Rows from block 5 of the text decoder of a small audio captioner, named by matrix and row number. Rows with one number belong to one neuron. Each number is 500 + 25 x the weight over its row's rms, rounded and kept within 0 to 999. All counts start at 0. Numbers have three digits each. After the name is the row's rms in percent of the matrix's.
After each neuron's rows are labels from the 100 texts, of 14848, where the neuron reaches its largest size: "fires on" is the input token at the peak. Only what is clearly more common there than usual is listed. The data: synthesized solo parts of chorales (CocoChorales).
# gate: MLP gate (decoder.blocks.5.mlp.gate.weight, 768x192), inputs 144-191
# fc1: MLP up (decoder.blocks.5.mlp.fc1.weight, 768x192), inputs 144-191
# fc2: MLP down (decoder.blocks.5.mlp.fc2.weight, 192x768, transposed), outputs 144-191

gate.743 095:478477458466493523505530508503498479514503523467494481509513516503524508466550526471484509514496524504511475567512446506514494445513447521496475
fc1.743 099:480505499518488476531501471473537517470496447460507467490509506463514482500507519530482507528483474519485472497500563472474485527508512438517489
fc2.743 093:545515542486481467464555491498534525506454493539519515512543484498514491478481533496472437486492517508525512519517479473489516495498464449506458
fires on: "3"; "a3"

gate.605 129:485495520508494477512461497459522471509483482502543555496497484496510523519509510502486492467524531495530519502510467482511466499527548458437520
fc1.605 136:501506478513525529518549484553486535512509527468466513528502509501455497497465484459526487497497489521466517514483499461522531502487483543558490
fc2.605 151:500483481506525484496480548524497510486564537506537497479489491486500471467500538500486499540495505490506480532508499502475455483538522451465467
fires on: "3"; "f3"

gate.18 100:525484522495466507483477496496524489502502483509525512504506513554482499463479493519508517501547527521515507470583522550530461521489513509488484
fc1.18 090:509499538468536504472523494467486503521522523541499507515502524484532502524479494518524491500511464462485564477506497540505448500503507492487487
fc2.18 097:456526524502540466525524471520501493463536444494507467517469481518464545545504483484523493525514459503503489556571492495496486522481503493464494
fires on: "4"; "3"; "5"

gate.137 079:488520458485510504466505537532490497521470521468533514437509489526475480532517484428491503493448508510494538543505519468516504468486492438500515
fc1.137 087:454503478508503497470505504530535514507522493505526487437485482511472537528526488499513499525537463512500524522492516484461513506486534506477487
fc2.137 075:513494532532528491482524551521527471532539495488470507486559482490519499467456490462511474501492496525512501517508501476535509475448457515532505
fires on: "3"; "a3"

gate.734 078:498476484511480502473505502506466478469429495507473549526468480524488444475479451478498505490491513503487512474520491449514502480531487503493519
fc1.734 090:490450478489530493532517489523485547524517472491524515510511529493470481473493501463521479522513448536528509499505483526516503504487542512501491
fc2.734 092:535496514487523483461489499468501516530495530453523511513515520479509508514424496489478494484497511500507518462474513535455509517518483498498481
fires on: "3"; "b3"; "f5"

gate.168 101:505495525505499515532511478505502491513488501530476512511479524540512518527514464527548522467480505502516519468473500534515472519475498504453453
fc1.168 104:462491456526482518529492495523508489490519481457507492520486488448508539528490527490465530473487514526523496513528491470468535430528464479541533
fc2.168 101:510515523468487540465456503517476475497491500526477447445470487545514467493508562526483498527478496460473525514488510493547508489506514475527517
fires on: "4"; "e4"

gate.388 131:489503516477494493486476492494453478481506507455464515490490520473522507461505485518446524502545488531517475499462477512473481524498492519485474
fc1.388 123:525509498505491468452474533497461479515525500468515542509517485524540440512528459436504495455536518529500501496495508459518466512535484510513482
fc2.388 116:513507519512520468509487462506496485461474451477499453465487500455523515522531536512506496499509509482501496525431468509513516543467557500511470
fires on: "a3"; "a2"

gate.23 148:500475491522475497539504498491500508522506480519503525472511539535574487459435537519470492511525516497537517491483484498495503518519541515470538
fc1.23 128:474513486520499490518484499507554489528459522496550506514469512516450476492485521467460468497477519466513495494526517501500543464476495495495537
fc2.23 111:518477489518534471521474462511513422523489495535521484496453497484512501497476502502489532502531487491475464511464507520515506505487544535504489
fires on: "3"; ":"; "b3"

gate.99 110:529470463523480539496543494543547512506532494514517517456485480519481504514510490512545544544500493462511497521454536518485475517530544523481483
fc1.99 102:512460507532468519536498473524504483494526509515504532490482511501481526525516493541490478521475504547490457505525429509509541542492461518538484
fc2.99 096:499512486467490531518451490474508505510516501499474512554509496519530511528470462501463522473441476517493485477515502481502482503477514550501501
fires on: "violin"; "horn"

gate.288 076:491474491505508515525509472520512491542486488529498459488471519492503495493508499500506541462502515504497492539494521504447521507505530500502493
fc1.288 079:548462510504466468481495492487513531493494531486528517496464487507514497513538526476467484549509502511534495477513519463504540514523508539523510
fc2.288 070:465528525513440527550504492472513460483494529484470529488474526502519507509463461494472513509490542480446501547504507447487489497524466489511475
fires on: "violin"; "trumpet"; "e5"; "tuba"

gate.676 071:505462522489481508500509506496511484522450511478520531510489534472486473505516510483527450543497498501475478514481521515528472514519459499489478
fc1.676 078:495529478486476491478529539487521463453527465491472487510479510539553544488478456485474515534542488518497514527502459539517517504509491486484474
fc2.676 073:509488512536512527539494562540461539528505538537530498519467518487504527431549500488511474514454497469488539485509493509518472515473485498522469
fires on: "4"; "5"

gate.661 101:510519477456510520509491475484492515489512517493545536492510481498495519498468528534480509482471524509479499482504483511524485484517545532501509
fc1.661 090:506528511497518471468537496518480485456448528517501520495553512520484476493496534532494459485541506559441480525480463515477500509498508483507473
fc2.661 088:525469485531501515525551476526469496493528455492502494503487490512464514527483478479541500453546490515503482523509462474444501516526469520512493
fires on: "3"

gate.585 110:519446498525499510520517518530509486504450493540492502492473505508495509542472519533501512495494513481507485541503536546512501499520506449482484
fc1.585 117:497514523540546508476515484526468520484486496526444468504513494546497481503522495506459496516494532506519493544490501520480489483535520518480525
fc2.585 103:504531509568537481441506495486481464497513493508508470530532499512489524461486486518504431508516491468545489506502472486527528480509517465461550
fires on: "violin"; "trumpet"; "bassoon"

gate.240 104:501524467474503509501499506508440486498508499514500475486466486514478416436494458480499525565507506501540470503455558511512445511511532489453548
fc1.240 093:508508504488509494506526520519529524529513488521531447493491489497502511540490521489503500501479504529510487508487525538506462457488480454495475
fc2.240 092:514519489514492505473499532480549507503495513467501507501544543542481472528508448493500509503499468472498518500506495469465445494495452477464488
fires on: "violin"

gate.324 109:484512486497475517485515532497520493478490521512505477503533486484504482526524521500511477475512497483521497494515495517471511474486520468490520
fc1.324 092:469476494482490507518447510489473495515455498482477513481462509544502544483481510506495490527510514534527474472506509492505526476511544447525507
fc2.324 097:488523510538517504460558533534502523499509490440451487478556502522476454536517505472471528499524477491461499484522541518493474520486459533534533
fires on: "3"; ":"; "f3"